config = dict(
    train_examples=195000,
    loss='mse',
    encoder_activation='geglu',
    encoder_patch_size=[4, 4],
    norm_pix_loss=False,
    decoder_layers=6,
    optimizer='muon',
    muon_scale='match_rms_adamw',
    momentum=0.9,
    grad_clip=1.0,
    steps=6900,
    epochs=18.1,
    lr_schedule='linear',
    warmup_steps=200,
    adamw_weight_decay_other_params=0.05,
)
Rows from block 2 of the decoder of a small masked image model, named by matrix and row number. Rows with one number belong to one neuron. Each number is 128 + 32 x the weight over its row's rms, rounded and kept within 0 to 255. All counts start at 0. Numbers have three digits each. After the name is the row's rms in percent of the matrix's.
After each neuron's rows are labels from the 100 images, of 14848, where the neuron reaches its largest size: "colour at peak" is the nearest of a few named colours to the mean colour under the peak. Only what is clearly more common there than usual is listed. The data: photos of arthropod specimens (BIOSCAN-5M).
# gate: MLP gate (decoder.2.mlp.gate.weight, 336x128), inputs 86-127
# fc1: MLP up (decoder.2.mlp.fc1.weight, 336x128), inputs 86-127
# fc2: MLP down (decoder.2.mlp.fc2.weight, 128x336, transposed), outputs 86-127

gate.51 105:121171196113100148186136166216187146135119115122103121151140133139136109136110159130148116169111133117111062093114122162135153
fc1.51 096:107150118161111111113157138137123133124186133164113186162164188117194125075095205085083172213147122110118148132129151132111149
fc2.51 086:135074139122107117187113085137175078150153155163165083145081074162136113164118108140123155090159098130112127171052176107092142
colour at peak: white

gate.110 096:094142068147107116123117142055096159156089087129113119077090095172088138182157119172179140110113121207149138135084177118148144
fc1.110 099:105160165120178089149149084170120152134149117196086164131141119128119109143109189140101089089171130175079110085131102132149100
fc2.110 108:144163085142150103114137176106109061148109115106137095185134103138128035079088147115051110113148118207126107114149088171167120
colour at peak: pink

gate.14 111:102117188119199103117086142108144137097123128123144123128132108143121120099150177109149121137081157129135181059150144154192107
fc1.14 109:173106133151180096173099115196142223104186105084074131153128112132085099162121131159146148076122099095086072124087128153115180
fc2.14 120:095122123097174069123068157139197150070131071066185113188093113123139092107185127121127117052120161161181099138149165102144107
colour at peak: white

gate.231 103:166124149181147114113148105151177099094174182161093151139062141094144077135154095124138076151090123097112127052157082125163143
fc1.231 083:153100135129093154139139121127174118072159183163138149088099104114161120093109154111126100122139149121123108092167139117087132
fc2.231 096:130173119145146110132061144142100088117113092159146154106065144105097083158097159149138110134100165058088207128088146124129093
colour at peak: brown

gate.233 093:169152116077113110156172120137115122074104124169140153162176141147140079175123108093114090171170067108116103117099111103140153
fc1.233 109:071067071096141124183162106124107076175132118115150122134153040156159113117097123077120147147180166066165088184124165124171150
fc2.233 115:153059120140122130114075111133183161156151150102096123166140169065145106128123131148154139157104173131125126095065135150047184
colour at peak: brown; grey

gate.218 094:138122133129094160101130172119110140121185126150090139093103063149119157096099112126102150157160147113143124072157115139136150
fc1.218 103:116147126137118087059104082113132156081112142096134154141106102177125148152125075148106178110190114109173170121117132099108118
fc2.218 107:140133142057105147198133127188143086122102107147139194036113147110091124120134083106172102130055188085150085139121146126107100
colour at peak: brown; grey

gate.190 098:178169075175049163162099134141118110161177204144115133121130099101154143114122125079192072113110101144140119118126178163110118
fc1.190 093:097062139135092187108135137091127127088085144185102129175160110085130081157153135097160135135121089038078203154130174094204103
fc2.190 098:052146155089133176088150107111147133146125178093118124167071136107138154135147138128099118100111166153159127115131119100181101
colour at peak: pink

gate.191 090:119136139172118165179069201152144077145130170171149156066132120138107118090168086121104152124092153125152140119124118106116090
fc1.191 095:070160122166105129119109169180165110155123168156107135085124099134096154124104054196128210118058086163084078131100153145114145
fc2.191 093:124130049116050168126137096127167140179128092103131106150176153126122117132102163103121129128143170142118120153142099087137179
colour at peak: grey

gate.105 096:110123109103166143152135121049124149119201206097049101090187106149142074151156114107142088110138133150163127178123144130135138
fc1.105 076:125109156152129117163176082191109128114107153142133161163165142121116084088135106116112164144063158127158120110099184121152161
fc2.105 083:137118162131190082225145086142159149160097158153064082105102141172107120166105155189225112132144122120121119139163145103134111
colour at peak: pink

gate.321 089:091106053127104126190127107079091192152147059101101100118118099138100159110112177138123168122140127112077120150122159118186164
fc1.321 100:095134076086063158116144153135125130070098157183145123143110218122127150085109123139149130072154096126154085139171096130094114
fc2.321 101:137135099109160076136078148100138124137158129124119175091095136138121104171148132084090120123093149176143141112179114087126144
colour at peak: white

gate.32 093:101201164076117096185131139188113173122146158209187099134085143140109115149124138132080152150123142102159161139127128083131107
fc1.32 092:098163172160141075091136109157138170084126108173178060112086163138084119139158146085078171121130123063149141096110167127094140
fc2.32 087:099104136110065143130173084110133102134105137167149148137110121230123108066083110148127206147103107057132110108151126115107103
colour at peak: pink

gate.39 105:168099162117188216100133164165129162084217102128141186153136107112075127114176143087092119157121116094098096183119095166146105
fc1.39 107:118102161164133165133122112117108122086170131140105113165097084102146165150143130171079106092092104122128157208114172100123122
fc2.39 100:107107075146119133115121174114098097141090101140133113089083162160159115180088138153091149098077148130109190180073124094105123
colour at peak: grey

gate.334 099:113177114088090120107150161117184046111150117058118098122078126124176121144106150141130152082125110142069147112130134139093157
fc1.334 096:079161130138095070111107138110112119151151130074130126087131128146120105130155136081157188151090092109111147135141138201135161
fc2.334 091:102139102058132132152180098169145157062138126127105143112106112086171158152174103099103125143192154121099089106105152143143125
colour at peak: brown; grey

gate.106 087:104094135110127120135168129134161098167170169119153145087108087164110125086077100108104159128129099103183112085086158098194094
fc1.106 086:117138124191133174119095118139102156133145147163088094088115131116121185148144179129073183117159107130172172087115096127088149
fc2.106 090:180114103138158180135125147118113182134110109118170112137129094155174108170142179197124161080126098161088122139133130144123121
colour at peak: pink

gate.249 101:101156125178151126125088173105129118126140054080123146130081117167090106133104076052156136171108125165161093113152161160124118
fc1.249 103:166086146148154102127167171094103149197170096133109134146150142147133151060074083106156144181101121126102179110209104142114104
fc2.249 109:108164191200101103148065128164096130123111112114066152154131081117151135132127159144134137157112142126118138108117155119092190
colour at peak: pink

gate.167 089:142154102129103153126064153110117080049116220182106091087162130200152137162168104106151162117149102074128155064173112120177134
fc1.167 108:139123080147071149104145117060100104038102103141141090097101125119156099162135121101156123132144103120138128087157122179144185
fc2.167 111:067116171099104140198119110154112159077100143110184160115081110138039164155101076090174153086106098050124104167093125096197120
colour at peak: brown; grey

gate.226 103:089159138133056153127089102173087152170079081120146135165063086133199150053121118174114152083157137146174110126100141124123139
fc1.226 098:191083167112154062183143171173103145091187104079149142126193138111129131134099086154141147154131120090147117113115119171122102
fc2.226 107:135187102176083164127095053108136113156056119151156177163105143154169174130167082108132168096128133135122125113146084146087103
colour at peak: white

gate.60 080:155049078135135126150051107125120114142097079080097099118139101099151071112171068109166175112106172122077090102153173188118168
fc1.60 083:131204185136114077073169171105125129142130117138118117149167140144116132108118168149132168153080110156134114182071055106110093
fc2.60 077:133084075104099137066092120107105078100110100117162134147062091105138162072123167153150142121078177117122148091135147063131138
colour at peak: white

gate.128 103:172107131096174124105124149138171111142160099100123076128105148111048137113121101116164163152126116081093150090191199091084130
fc1.128 099:182166124096171047159165125114089147145186134146107134149164132147144111087095147190156092112138136130128077143113088124045123
fc2.128 106:127120106094167135127129143121079144201135135181100110085165093140105123155086171143103130084134164168089155102106154095129123
colour at peak: pink

gate.20 109:121195148116189212086153100112133111072125115141142158219126121134110106066099139118109100094103115124125118090074110079173107
fc1.20 098:134119124133123138150117088114114114109159158119135080135101217159104150161144103136096141157147115077143096169134108207090154
fc2.20 096:166147157111127156119117075134155120120194073132197129169107120175122137092161149158186156099154123097134110087143124162097100
colour at peak: white

gate.323 103:148124187105086132136179145128114135103139143208125117197116108105132165141125151105058177085095155126101121120132148119153101
fc1.323 107:105126148109128096190112181132095167102167112153171122180097138159134158143091127162124187148145186130065107103126103124142105
fc2.323 100:091169077159130109077158083145132126151144150159138126132094179124081049145156087145093143132161111104115131105138098123158132
colour at peak: brown

gate.214 106:137237095121157114095110170120096095155152092117128139065102134136169120163160122113173155121083145120093105163095175088146179
fc1.214 096:114138139163120170111137164166145179112165094152081161152132150114108082097086127106194159120113089138123094143071165162119151
fc2.214 103:101141102095178121096109149142130133148146158152124165143106087124144170101147108164101166180130107164160108138151164142136138
colour at peak: white

gate.112 104:180162160142088134112177156120113166114097125192103099162122185101132167124138162117105144198138181128115137036078109175154164
fc1.112 093:159141121153090136167127106126080150122104163170134126143121077085148107154177118157115066139075121099169126179096146064131112
fc2.112 112:103076106089189136119135144132104129140172119153108162217134088108129158108144090131090212164131079175088116114119133163068126
colour at peak: black; brown

gate.21 095:138100118217103166186166132149142152110134099177105110177153128122139146134053096116153153166165137114129120093145136155144176
fc1.21 113:182140102123140150125145138108130128101150096090148210197170147147196119213147089092137157102091120117117119128076150127151148
fc2.21 091:162092142177100164054115094107145098140097114121129162079145060183116122108111088113116092147073163148113084134110162151088058
colour at peak: pink

gate.11 097:135145098174214151148097071111131147149165061084147156085135162119085145158167119093116111094099144076112091152139095080131132
fc1.11 095:137158103149178123139105067131091150133127066080145192084104136139103044149086118124183102108124114141102109172148126126121092
fc2.11 106:125121109111104160100110182172148120130138145145139062104118110010119146148157054084158137162127114077125066156089134066118108
colour at peak: brown; black

gate.165 105:154116132135094126204111196096097139116156108172127147089125106108082170120094156098119166105085121098132173069152098081103079
fc1.165 105:102147145120114107116132125111086136131130139145171173059122091070127201170168063109137160062118178058100134094137077129154092
fc2.165 114:138159078142088141161139143147169118127128157121105073150065153145117035107094112084095099149116124126182152123120183125120103
colour at peak: black; brown

gate.88 098:149135063172177115156131189184138142109145124125062139182087111116154103094138141138176166159121177135132075130137105131179137
fc1.88 101:143148117175134097104124131085199163102139105170142134145115056166063116103126131101190113136122103121074045103100172077164112
fc2.88 102:097085142095120115165139076153160118152109172081137091092185161135138094142116108120124103166120192102159183102104178077122131
colour at peak: pink

gate.141 098:058064139144098112126126179129111120142131110161115114129107109110139098208165118167114093142156110119142192101103110138122081
fc1.141 111:178110144171122133123126070165156194159104111153150153132117152089148087104071133085100156121168176118150170157125110158149116
fc2.141 100:106185099117066143123129076151163153149145131184165169117210131118119138148156058102175102083105141152177127126124149147150107
colour at peak: pink

gate.103 108:135104129104125149171096119074139108111092115151140129133176118088206076129103128067104097129129146137182136124132131136149125
fc1.103 105:088143109166109149096100138158130114169194141160185167111158152169157135098105122118167157115164101104120097076121136139120163
fc2.103 118:093081129150141120138189137112097150125123132170178113125147116155172189168246140161101077108160111113135102130116149146098145
colour at peak: brown

gate.127 098:129107137147142172077160088198080089103153192171143098082168141143158112156140109119178152198114106105158113086107145120094091
fc1.127 113:122105144166149138131211131090085130145156125112173066145167107137132081106132130123068156158097196106141124159103134140135150
fc2.127 112:153130127074140140060150029153150149213077116152102115109114108109116108081081140165128126176172144130168112126086087135119133
colour at peak: brown; grey

gate.73 099:169123113134126105169092127146142114120134141123103080138114166156095175190088119141111119088134120180144126070108136129128148
fc1.73 084:116106053173066137119150116125149138116141085054148110128143060127159091108179124148168138103098128090132153146116135122138113
fc2.73 093:126125146135142142123099087179135177101138101154116094096095131130079100172038150178127111140172143147146084153117152167099074
colour at peak: grey; brown

gate.70 102:095157088130101122124085177149108138062132121172109106133174140100160170121103113031129123119087171110119158125124132085161113
fc1.70 104:137117117106149114176139177156083130063112096103141164141124119127226159152127145098113113106140064144147112055152128111119182
fc2.70 104:045162158121137131174113104143148159187152203141079102105077101142095129154118142164128174125088092155134161067167135108130098
colour at peak: white

gate.221 101:124152149130133113126163170135115153101144155166072133095118126136105145139104127123120153159141111068082108101180139117111072
fc1.221 113:059129163123102131127147192174117149142106157164134136146168136143132148126113174196140118118130119110084179113135157129104096
fc2.221 114:178126160170136159149179187105122127148139132148117153110132128152089136179078143049056145139099120062127143125111133143120082
colour at peak: grey

gate.9 107:057178104137128110144154111106117194107087146105120104112151172119150157201137105087102108131133132092153136140162181092143103
fc1.9 121:128129084094138127162183085128082183070103102094147117134135157160153089162110106064153097064196166152142160120129164077164067
fc2.9 107:145123067166098143160142169079163153093145144063143097095153154117152130119150133081073101124155096126145190130147165147110148
colour at peak: grey

gate.154 093:124116131082127071151109123159135154133169134072136191164092134111123105115136137162122182089109087115130141114139100139189126
fc1.154 093:158181126114123134162162127083140205120099168095149111095149141130107163162082106185137077086124125033161149080094166156064159
fc2.154 085:118177114117190150136125091148145122110152081096171111169138125088167080126142129136098124164124099078140179064174165126158142
colour at peak: white

gate.33 102:132187097107116144144144159094093106108164144122121187138127154136162129079157186168139133096144089173162155130092142122101130
fc1.33 111:109097119118128089132122137163142120115139172135118163131149104128127121085137082133148132130096170107154159152083097141107193
fc2.33 109:110182079100132151100126134097140133109141177151140099167170130177131143096111113109118142100160088157143093129186129153150108
colour at peak: pink

gate.26 085:135127131173119121083143130180150154076179083140104089129147118091124124102190116169091144166115129126153103120111110176135154
fc1.26 103:126116072128125097091140082183161097114124124120115099151059149109185098154092119105109109130130103141175084104130123143174136
fc2.26 103:145112123157112109153096157050166098086153124157180173179128141202121201100141167154148158117067138114156076069132144141139122
colour at peak: brown

gate.27 102:064139111103097154099104153123120170099104125162101144110142163129097177085121123101113142131132116146074105130148117066079091
fc1.27 114:121137158164139119077214139105092189121113091153118087163140187120129158161099136051127170110141128131117142120127101152101061
fc2.27 113:107131173174111155095162204181121146127211099130092136124071148151178146111164098102189120149132112109146097127083165090168095
colour at peak: grey

gate.53 098:157184153139152114116142110122132151110088111158173174135134092112100116083142159112164083178176178171103120168118121088154155
fc1.53 098:111160134148151062125140139104149030137177110127115165098152109140151135137071136117136166102202118162101139138140151106148155
fc2.53 109:120148151184113064137061187209132138113075145156102144126107147162134113098112138161154123148114130118177148096124152153052131
colour at peak: pink

gate.89 103:114091125119118064200130145107133158102123171161126199110118142135114095153140135175101123123175094177129142104129094182104108
fc1.89 083:126101148133115104101085159101127153161137099090106158062160100173095102121131148113160129046150091127136153171155114159114136
fc2.89 082:122175107113095137110145059079133175105096074117103130116175099133179178094174133069088152160097117134160139097165140107156117
colour at peak: white

gate.130 110:131101163061074108177125109155162153148066095167178083127081100178139129134083144126147146134086092154087100139118101147116166
fc1.130 111:087130147112177059139097125132191133105125131157106135128161115178117150115103110109100067158100158171056121102093115096056127
fc2.130 117:138095158059100126076113067151135202162099122147129125094101143142132165146081125154157085098076159093128126183065148204114114
colour at peak: grey

gate.102 100:137092075125174063087138171138141128101174136209104132114188118128149140183176087081106132132144113123104162079109090134104131
fc1.102 103:135082141163145198149129137127129123141160111105111128079130114147191121045097114078140148070142130087147185120103124124099119
fc2.102 107:125154056157132058079118129121089155125101171153114107117150135090184097184134069066163141077131159090125092092150124131139105
colour at peak: grey

gate.28 074:171132173154127103103130121125032176180079111134178131170126159092163097173130125180083110117097164102105159133111097154131147
fc1.28 071:101064125102142171115135135071110104135118070099078111151149142067160099145116166158073129132100149138138168096142159104109149
fc2.28 066:068185089102183120131153101151163104114132201138081142146174174095110151130112140157102090156128111154183130113169150160082135
colour at peak: white

gate.194 120:135128134119212098141123124114139171107072101144145076140138056148113152172139128144100183207084124092149096073089095154132155
fc1.194 127:133086159099141145171127150143091172159122117134098074098138022112105150136173145114125137174125132134148092069143148162139141
fc2.194 109:165122078146108092048125072120103136078128176148098134162107123138097192135101142132091123103131124133109123193136164158126162
colour at peak: white

gate.49 105:145115075138115081174096101099136098107126106130116128123177130120168098102133155144091077146156143143139106068142164099148109
fc1.49 084:100145175154098202170187148137157163103076118079098121122088148133033118108116140155160171075161094145147140129141112098083184
fc2.49 098:183180114117180107087150128134103110090163163140211132123154134081160152093178066086140116099133102176158129144103098143083101
colour at peak: brown; grey

gate.332 090:102092122139156125178163120157124110086072116128134127140143140094106075140139139152113076150101139171111139146098173120166106
fc1.332 086:086154142094093162140153156158081105031131166121113084171158089164104169112112125105136180137102128189111106133197144076122124
fc2.332 088:074163167160074145141067132150116143123086138205072128118131116109131181133130177087105103122083113125202182193092146135117079
colour at peak: pink

gate.246 109:172123131107158075140145117151115085103060050087105105141102135139194156126136097101110106143157132187101161127129132166189109
fc1.246 127:133127099113092175125107166130085120094162155061118155093143154123100184175089087122199132130171204120094143132147084126114073
fc2.246 107:082161144065153150102134130162104127075119150141127094121105095115107118111183110158096160112123115187112116136091120175109197
colour at peak: grey

gate.90 100:132139149111078090074151101121076137110180051127107074151112165107103141126140099130151140153175115075065154084126124157181150
fc1.90 090:111125110087116167174149129093129111147132123145154128125139117078091118081122103123123142099074088170134067118133080143116163
fc2.90 105:146166099111128138040121164118065110178142118125131109131166117115178154048132075137137130088142174124146116149133214093129098
colour at peak: grey

gate.200 098:155111186132168146125126087103130154078161160147136102125150093164133116120100135157132131131086164156090130113153148171171140
fc1.200 101:129146203181127167143145105162124132155128153099112165136118133136210091150102091093132113116128155144161154075200137167140133
fc2.200 105:131156115151124136141128102039097097161119163130106123165118153154116166077167155103181140129153121098083151143161092136151123
colour at peak: pink

gate.331 094:127133167150095176099102111109116143109080153158196137113116090123098184145139116113158171061172156160077086093105177142176139
fc1.331 091:115164150140131114090150126145162213076110171105115181095103162182106177160120141149136149120151124119167111072068073151128126
fc2.331 098:129127132140116042174102091124166098181102114152190106097112107120107134106191118042129096159090125076145160164114097125087104
colour at peak: brown; grey

gate.204 097:172127181133139129122121101147113136114093170157073104102104100218120141146062073152092159146158135114134090124104139148072116
fc1.204 106:141124179196100084135091174124144093159136089152126079082085077113172180160095101130166106143175118129199117159152126125115107
fc2.204 107:134126072084142063158133162096131112193110126164099084137152092108139121119046112201172121121106112208137125142124123126095127
colour at peak: grey

gate.222 097:175173106105211168127136165106156159086089106111155117048169176077151144090167151120132133127142126159146125127084153144132114
fc1.222 094:041112128146120126104171055188071121124087136109154122122115074152138107116089087119122150127134078083176108115094108120090173
fc2.222 108:151096087104107102101157097123170115128113163127130164194218145110134129189143139148128121083142147194137068137145126110137119
colour at peak: brown

gate.168 101:129150124099162166142188144161127086102158178063162168127091155117113139137136172127066172151182155119165124105105127141059150
fc1.168 097:174105155064210114177116132118157116165139092099118141052139083138143131117103106111153150088099195089142065157153103127112133
fc2.168 096:079111135097118126134135136157119136124166144116120104151144143162129187102140133112105099078120083120104115105141137127124129
colour at peak: white

gate.201 085:124090119135117120121099098106118113152058154169124092116094146144170198069139143159154120096161110080066126053099121142124124
fc1.201 085:140144117137127125094187153167096151171105112094122190127161122138149178119182131117166136136131098134056147113085105104093107
fc2.201 080:101081079125113106094116101083121145163073098183123155103102121125149122155120117111181079161178058159104083166081184116111131
colour at peak: grey

gate.225 103:137101054091072126115151174094146200161109137206140105116131107091139107176139142140152090118130125138093105125136126178164126
fc1.225 098:187123080153167133130094088109153101110093149137093131105138166076130146119230146127093141077084102091154159158102116140147095
fc2.225 104:080105130121109104091113115134111180176119147128170158081153132135194152153122119190115103119182191101127079070151136125130128
colour at peak: white