Weights of a small masked image model: decoder layers 6.
Rows from block 3 of the decoder of a small masked image model, named by matrix and row number. Rows with one number belong to one neuron. Each number is 50 + 10 x the weight over its row's rms, rounded and kept within 0 to 99. All counts start at 0.
After each neuron's rows are labels from the 100 images, of 14848, where the neuron reaches its largest size: "strongest on" is what is common among them. Only what is clearly more common there than usual is listed. The data: photos of arthropod specimens (BIOSCAN-5M). In brackets: how many of the 100.
# gate: MLP gate (decoder.3.mlp.gate.weight, 336x128), inputs 86-127
# fc1: MLP up (decoder.3.mlp.fc1.weight, 336x128), inputs 86-127
# fc2: MLP down (decoder.3.mlp.fc2.weight, 128x336, transposed), outputs 86-127

gate.222:65 53 63 48 58 31 41 22 50 61 49 69 40 60 46 47 46 56 37 52 58 38 52 54 44 55 61 43 51 43 55 47 58 30 56 52 37 48 51 45 53 53
fc1.222:55 39 62 48 51 35 68 48 43 46 47 44 37 54 47 52 52 49 58 45 64 44 61 57 56 41 43 52 55 64 41 41 51 34 42 63 52 36 38 56 41 54
fc2.222:76 55 45 36 79 47 59 37 49 66 37 64 17 52 54 67 38 66 41 46 33 41 63 61 47 63 50 43 47 65 58 46 43 49 52 64 48 52 55 58 69 48
strongest on: order Coleoptera (39)

gate.288:29 35 56 37 49 33 63 34 51 57 47 58 37 37 38 53 40 60 36 47 50 31 63 58 45 57 53 50 53 43 54 50 50 45 50 39 39 42 59 53 47 54
fc1.288:56 54 52 68 31 64 54 62 54 69 47 27 38 40 48 53 53 54 58 43 52 42 53 42 57 46 59 83 47 51 40 63 27 51 54 47 53 53 35 59 57 60
fc2.288:37 46 43 53 53 44 40 67 58 54 45 70 50 56 52 42 50 45 28 37 33 34 50 42 76 43 49 47 48 44 46 39 64 71 47 46 49 46 39 36 56 62
strongest on: order Coleoptera (37)

gate.130:52 65 62 72 57 52 60 52 45 38 56 53 48 59 54 37 43 51 34 70 58 60 52 58 57 64 41 26 57 63 52 57 46 52 43 33 39 45 39 44 59 44
fc1.130:43 53 33 64 39 61 22 47 44 40 60 35 63 41 72 57 67 49 47 49 52 51 60 36 32 50 54 54 47 36 59 60 51 56 66 51 45 42 53 63 35 56
fc2.130:60 46 60 54 46 46 37 51 57 42 28 62 52 48 34 60 63 45 42 26 53 55 54 42 46 60 41 46 26 54 51 32 51 40 50 52 46 53 64 44 55 50
strongest on: order Diptera (69)

gate.145:45 48 62 48 56 52 57 42 45 62 35 30 67 47 45 57 61 54 61 66 35 60 51 44 60 57 45 61 60 46 56 49 65 47 43 48 59 37 51 42 46 55
fc1.145:54 34 64 56 45 46 49 51 58 51 30 55 50 43 66 55 49 50 58 42 43 42 56 51 52 48 40 65 63 36 56 43 54 57 37 39 57 35 35 57 51 58
fc2.145:58 58 63 47 55 38 50 65 52 52 31 42 51 73 31 45 39 58 65 49 39 41 44 36 48 49 50 27 44 48 55 49 65 66 67 61 39 45 50 54 55 55
strongest on: order Hymenoptera (57)

gate.31:59 56 60 43 50 44 42 53 53 53 50 46 56 56 45 60 50 66 58 44 45 49 44 46 91 38 49 73 59 74 51 54 58 52 42 42 33 63 41 34 55 46
fc1.31:52 48 44 72 65 49 45 37 48 61 37 54 68 50 51 45 63 20 74 51 53 48 38 53 60 60 56 50 56 38 52 67 53 45 54 54 58 53 30 36 57 40
fc2.31:37 46 48 48 55 34 60 64 46 33 48 47 59 60 51 55 57 54 49 52 39 40 41 44 56 57 34 40 60 65 54 43 52 20 50 48 46 69 48 39 52 42
strongest on: order Hymenoptera (50)

gate.17:55 61 38 59 66 67 34 62 60 56 48 41 60 45 44 34 61 50 40 48 69 52 42 41 49 50 54 56 64 31 61 43 73 38 53 54 45 61 46 44 46 50
fc1.17:62 60 56 59 52 59 39 47 54 38 52 57 69 54 31 49 54 66 52 37 61 47 46 54 42 60 75 29 47 47 46 50 50 50 53 38 46 52 54 36 37 50
fc2.17:49 62 58 39 45 55 58 48 49 43 55 44 60 40 46 53 72 53 39 69 41 36 48 50 52 45 43 58 51 35 63 58 55 31 25 51 54 53 46 47 52 70
strongest on: order Hemiptera (52)

gate.19:49 46 47 33 63 62 53 39 55 52 58 40 54 57 53 60 67 31 37 59 50 43 39 51 58 43 53 36 53 52 43 48 53 52 32 28 47 38 46 40 44 53
fc1.19:61 60 49 62 59 55 37 65 41 46 50 58 67 61 35 60 52 52 48 63 44 46 55 42 44 56 54 50 52 41 64 53 31 47 48 55 54 47 66 27 62 57
fc2.19:62 69 50 27 58 59 48 35 48 57 54 52 43 47 30 56 48 56 59 53 42 48 44 58 62 40 59 61 37 40 69 25 46 60 67 41 43 55 59 64 33 61
strongest on: order Hemiptera (33)

gate.240:41 52 58 45 53 60 54 31 52 39 56 45 36 45 50 54 55 28 58 56 32 49 44 56 52 34 71 54 40 52 51 49 52 59 59 63 53 48 29 46 55 31
fc1.240:56 28 40 58 60 48 52 39 44 38 39 40 70 61 34 51 64 48 55 52 57 50 47 75 43 53 80 45 66 54 47 41 60 58 29 53 56 59 51 54 55 57
fc2.240:33 47 54 49 36 46 44 51 61 47 43 51 60 60 51 51 45 60 54 49 57 49 45 43 52 35 18 55 32 63 54 44 41 68 47 58 56 61 46 57 58 59
strongest on: order Diptera (60)

gate.84:59 36 51 55 52 53 48 55 51 54 65 46 41 31 58 51 54 58 47 62 52 41 46 45 39 50 16 50 30 48 42 30 65 59 47 48 31 50 60 47 51 43
fc1.84:62 44 56 76 56 48 45 61 52 41 51 33 59 52 56 48 46 60 43 38 71 47 58 57 34 61 49 49 46 52 47 55 46 37 46 47 57 50 36 46 37 45
fc2.84:52 43 58 49 49 49 49 45 50 45 44 51 46 56 67 60 37 41 41 39 48 53 52 38 34 44 51 79 62 60 60 70 28 63 40 49 63 47 70 56 54 45
strongest on: order Hymenoptera (53)

gate.235:52 43 64 51 51 50 39 44 39 51 56 46 50 63 54 38 58 34 52 45 58 47 75 64 49 38 62 47 63 65 41 54 65 31 34 42 49 32 50 53 66 46
fc1.235:68 58 50 53 62 61 33 73 68 58 51 52 61 36 52 51 39 65 53 50 36 53 13 44 37 38 44 55 40 45 48 44 43 44 42 49 54 45 60 45 35 37
fc2.235:49 30 64 52 59 51 44 59 52 52 58 59 52 38 41 45 60 56 61 66 47 60 47 58 58 22 68 50 63 68 29 38 51 44 48 36 56 52 51 46 56 54
strongest on: order Hymenoptera (43)

gate.186:38 49 60 40 40 40 55 57 57 56 47 50 54 46 42 64 55 47 42 58 39 51 46 62 55 33 27 45 48 55 69 49 44 53 43 41 65 32 57 45 44 34
fc1.186:37 42 48 49 43 47 42 44 46 57 57 47 57 31 38 36 36 42 41 39 57 51 51 58 50 46 41 45 52 48 49 47 39 25 35 52 57 68 54 63 45 44
fc2.186:38 46 49 51 59 51 47 33 51 50 49 46 41 25 25 45 68 48 42 64 52 60 55 47 46 45 35 74 49 50 61 48 53 60 55 50 62 56 54 63 61 42
strongest on: order Coleoptera (50)

gate.324:57 39 43 45 42 52 33 45 42 58 60 56 62 17 41 28 46 65 49 56 35 60 45 48 55 37 55 59 44 43 41 32 59 65 56 49 62 59 51 40 70 46
fc1.324:66 49 55 52 53 44 53 44 57 57 44 55 38 55 70 40 55 45 62 59 29 65 47 44 48 37 42 42 56 48 65 59 60 44 45 69 55 49 37 25 50 54
fc2.324:39 47 50 44 62 56 54 60 57 40 60 63 59 55 39 43 42 48 48 38 55 54 62 49 54 55 48 38 54 51 71 33 45 37 47 49 41 48 53 72 57 64
strongest on: order Hymenoptera (62)

gate.113:64 44 45 56 51 58 47 73 29 58 47 56 54 32 62 46 48 57 48 55 49 46 38 56 49 45 26 27 53 52 45 47 45 63 57 64 44 47 55 57 35 49
fc1.113:63 54 20 64 53 46 48 61 50 64 50 30 59 41 40 53 47 44 54 34 58 67 53 45 42 51 57 59 37 33 45 49 65 70 58 22 45 41 64 40 66 54
fc2.113:77 52 64 49 74 65 54 47 60 54 55 60 44 44 53 51 38 56 46 65 40 48 54 65 46 49 60 43 47 45 36 55 51 50 51 57 40 47 45 60 41 52
strongest on: order Diptera (74)

gate.104:58 52 49 38 40 47 52 71 49 53 48 42 45 56 41 42 40 53 61 42 47 66 51 63 42 58 54 53 66 60 57 64 41 57 37 35 50 52 50 42 64 68
fc1.104:55 37 39 61 55 31 54 57 57 63 42 60 59 34 57 51 71 09 55 44 42 38 47 42 49 48 59 41 51 29 45 70 48 40 56 39 55 40 39 56 48 68
fc2.104:47 40 59 53 62 38 48 62 46 47 57 42 61 48 62 53 64 48 28 31 54 66 45 60 40 55 39 44 33 58 55 59 52 41 58 42 48 53 56 47 61 52
strongest on: order Hymenoptera (43)

gate.319:54 37 43 54 66 37 47 39 48 48 57 48 59 49 62 35 62 41 52 60 42 52 55 54 46 52 51 60 53 65 70 45 57 34 52 40 41 40 45 51 52 45
fc1.319:33 54 60 46 63 45 57 33 39 40 57 32 43 50 53 44 55 42 44 66 43 63 35 68 56 45 37 40 47 67 56 46 32 35 50 44 52 45 46 34 40 29
fc2.319:40 41 28 38 45 58 55 51 55 61 37 47 41 53 44 47 44 44 44 57 56 49 60 50 47 52 59 34 27 40 59 51 44 58 71 60 40 49 55 38 50 43
strongest on: order Hymenoptera (46)

gate.302:66 36 48 50 45 42 54 39 53 54 43 48 59 38 46 38 38 51 51 42 59 48 60 49 52 32 49 55 43 46 51 45 51 53 64 59 44 32 43 59 67 44
fc1.302:54 59 45 59 54 51 68 55 61 43 54 48 54 37 36 53 32 29 68 37 43 51 60 45 43 53 47 48 65 63 42 44 40 37 45 35 55 43 59 49 51 43
fc2.302:60 55 45 61 51 50 39 54 32 59 64 45 43 56 66 63 65 37 45 64 56 51 78 79 65 46 55 65 47 51 44 42 54 75 52 39 34 53 51 37 54 50
strongest on: order Lepidoptera (27)

gate.256:40 38 56 37 38 44 51 46 42 40 58 52 60 56 40 32 31 40 66 41 54 49 61 48 59 54 52 44 49 51 54 52 47 42 76 40 35 44 29 52 41 41
fc1.256:53 55 60 42 47 42 55 57 53 39 42 54 70 59 43 61 63 54 39 34 34 43 50 36 49 45 48 57 63 54 50 39 43 53 34 29 51 44 49 47 50 69
fc2.256:50 52 39 52 47 57 45 55 68 51 42 46 53 52 78 49 41 60 54 41 72 41 59 62 58 42 71 43 29 45 43 50 55 48 50 51 54 73 57 56 41 49
strongest on: order Lepidoptera (28)

gate.16:44 64 39 59 50 43 53 51 32 61 61 37 43 43 45 50 46 46 63 50 40 52 71 34 56 56 40 50 36 79 50 59 43 47 28 47 47 58 50 39 42 33
fc1.16:35 54 26 63 29 58 50 38 49 48 59 57 42 44 28 60 51 45 51 54 71 41 56 51 60 55 51 62 62 52 40 50 47 58 25 50 45 47 61 30 68 48
fc2.16:58 50 64 55 44 26 39 37 53 51 67 27 49 61 53 54 53 50 61 55 37 46 28 59 44 28 58 64 59 42 62 34 50 63 58 53 49 45 47 61 40 44
strongest on: order Hemiptera (30)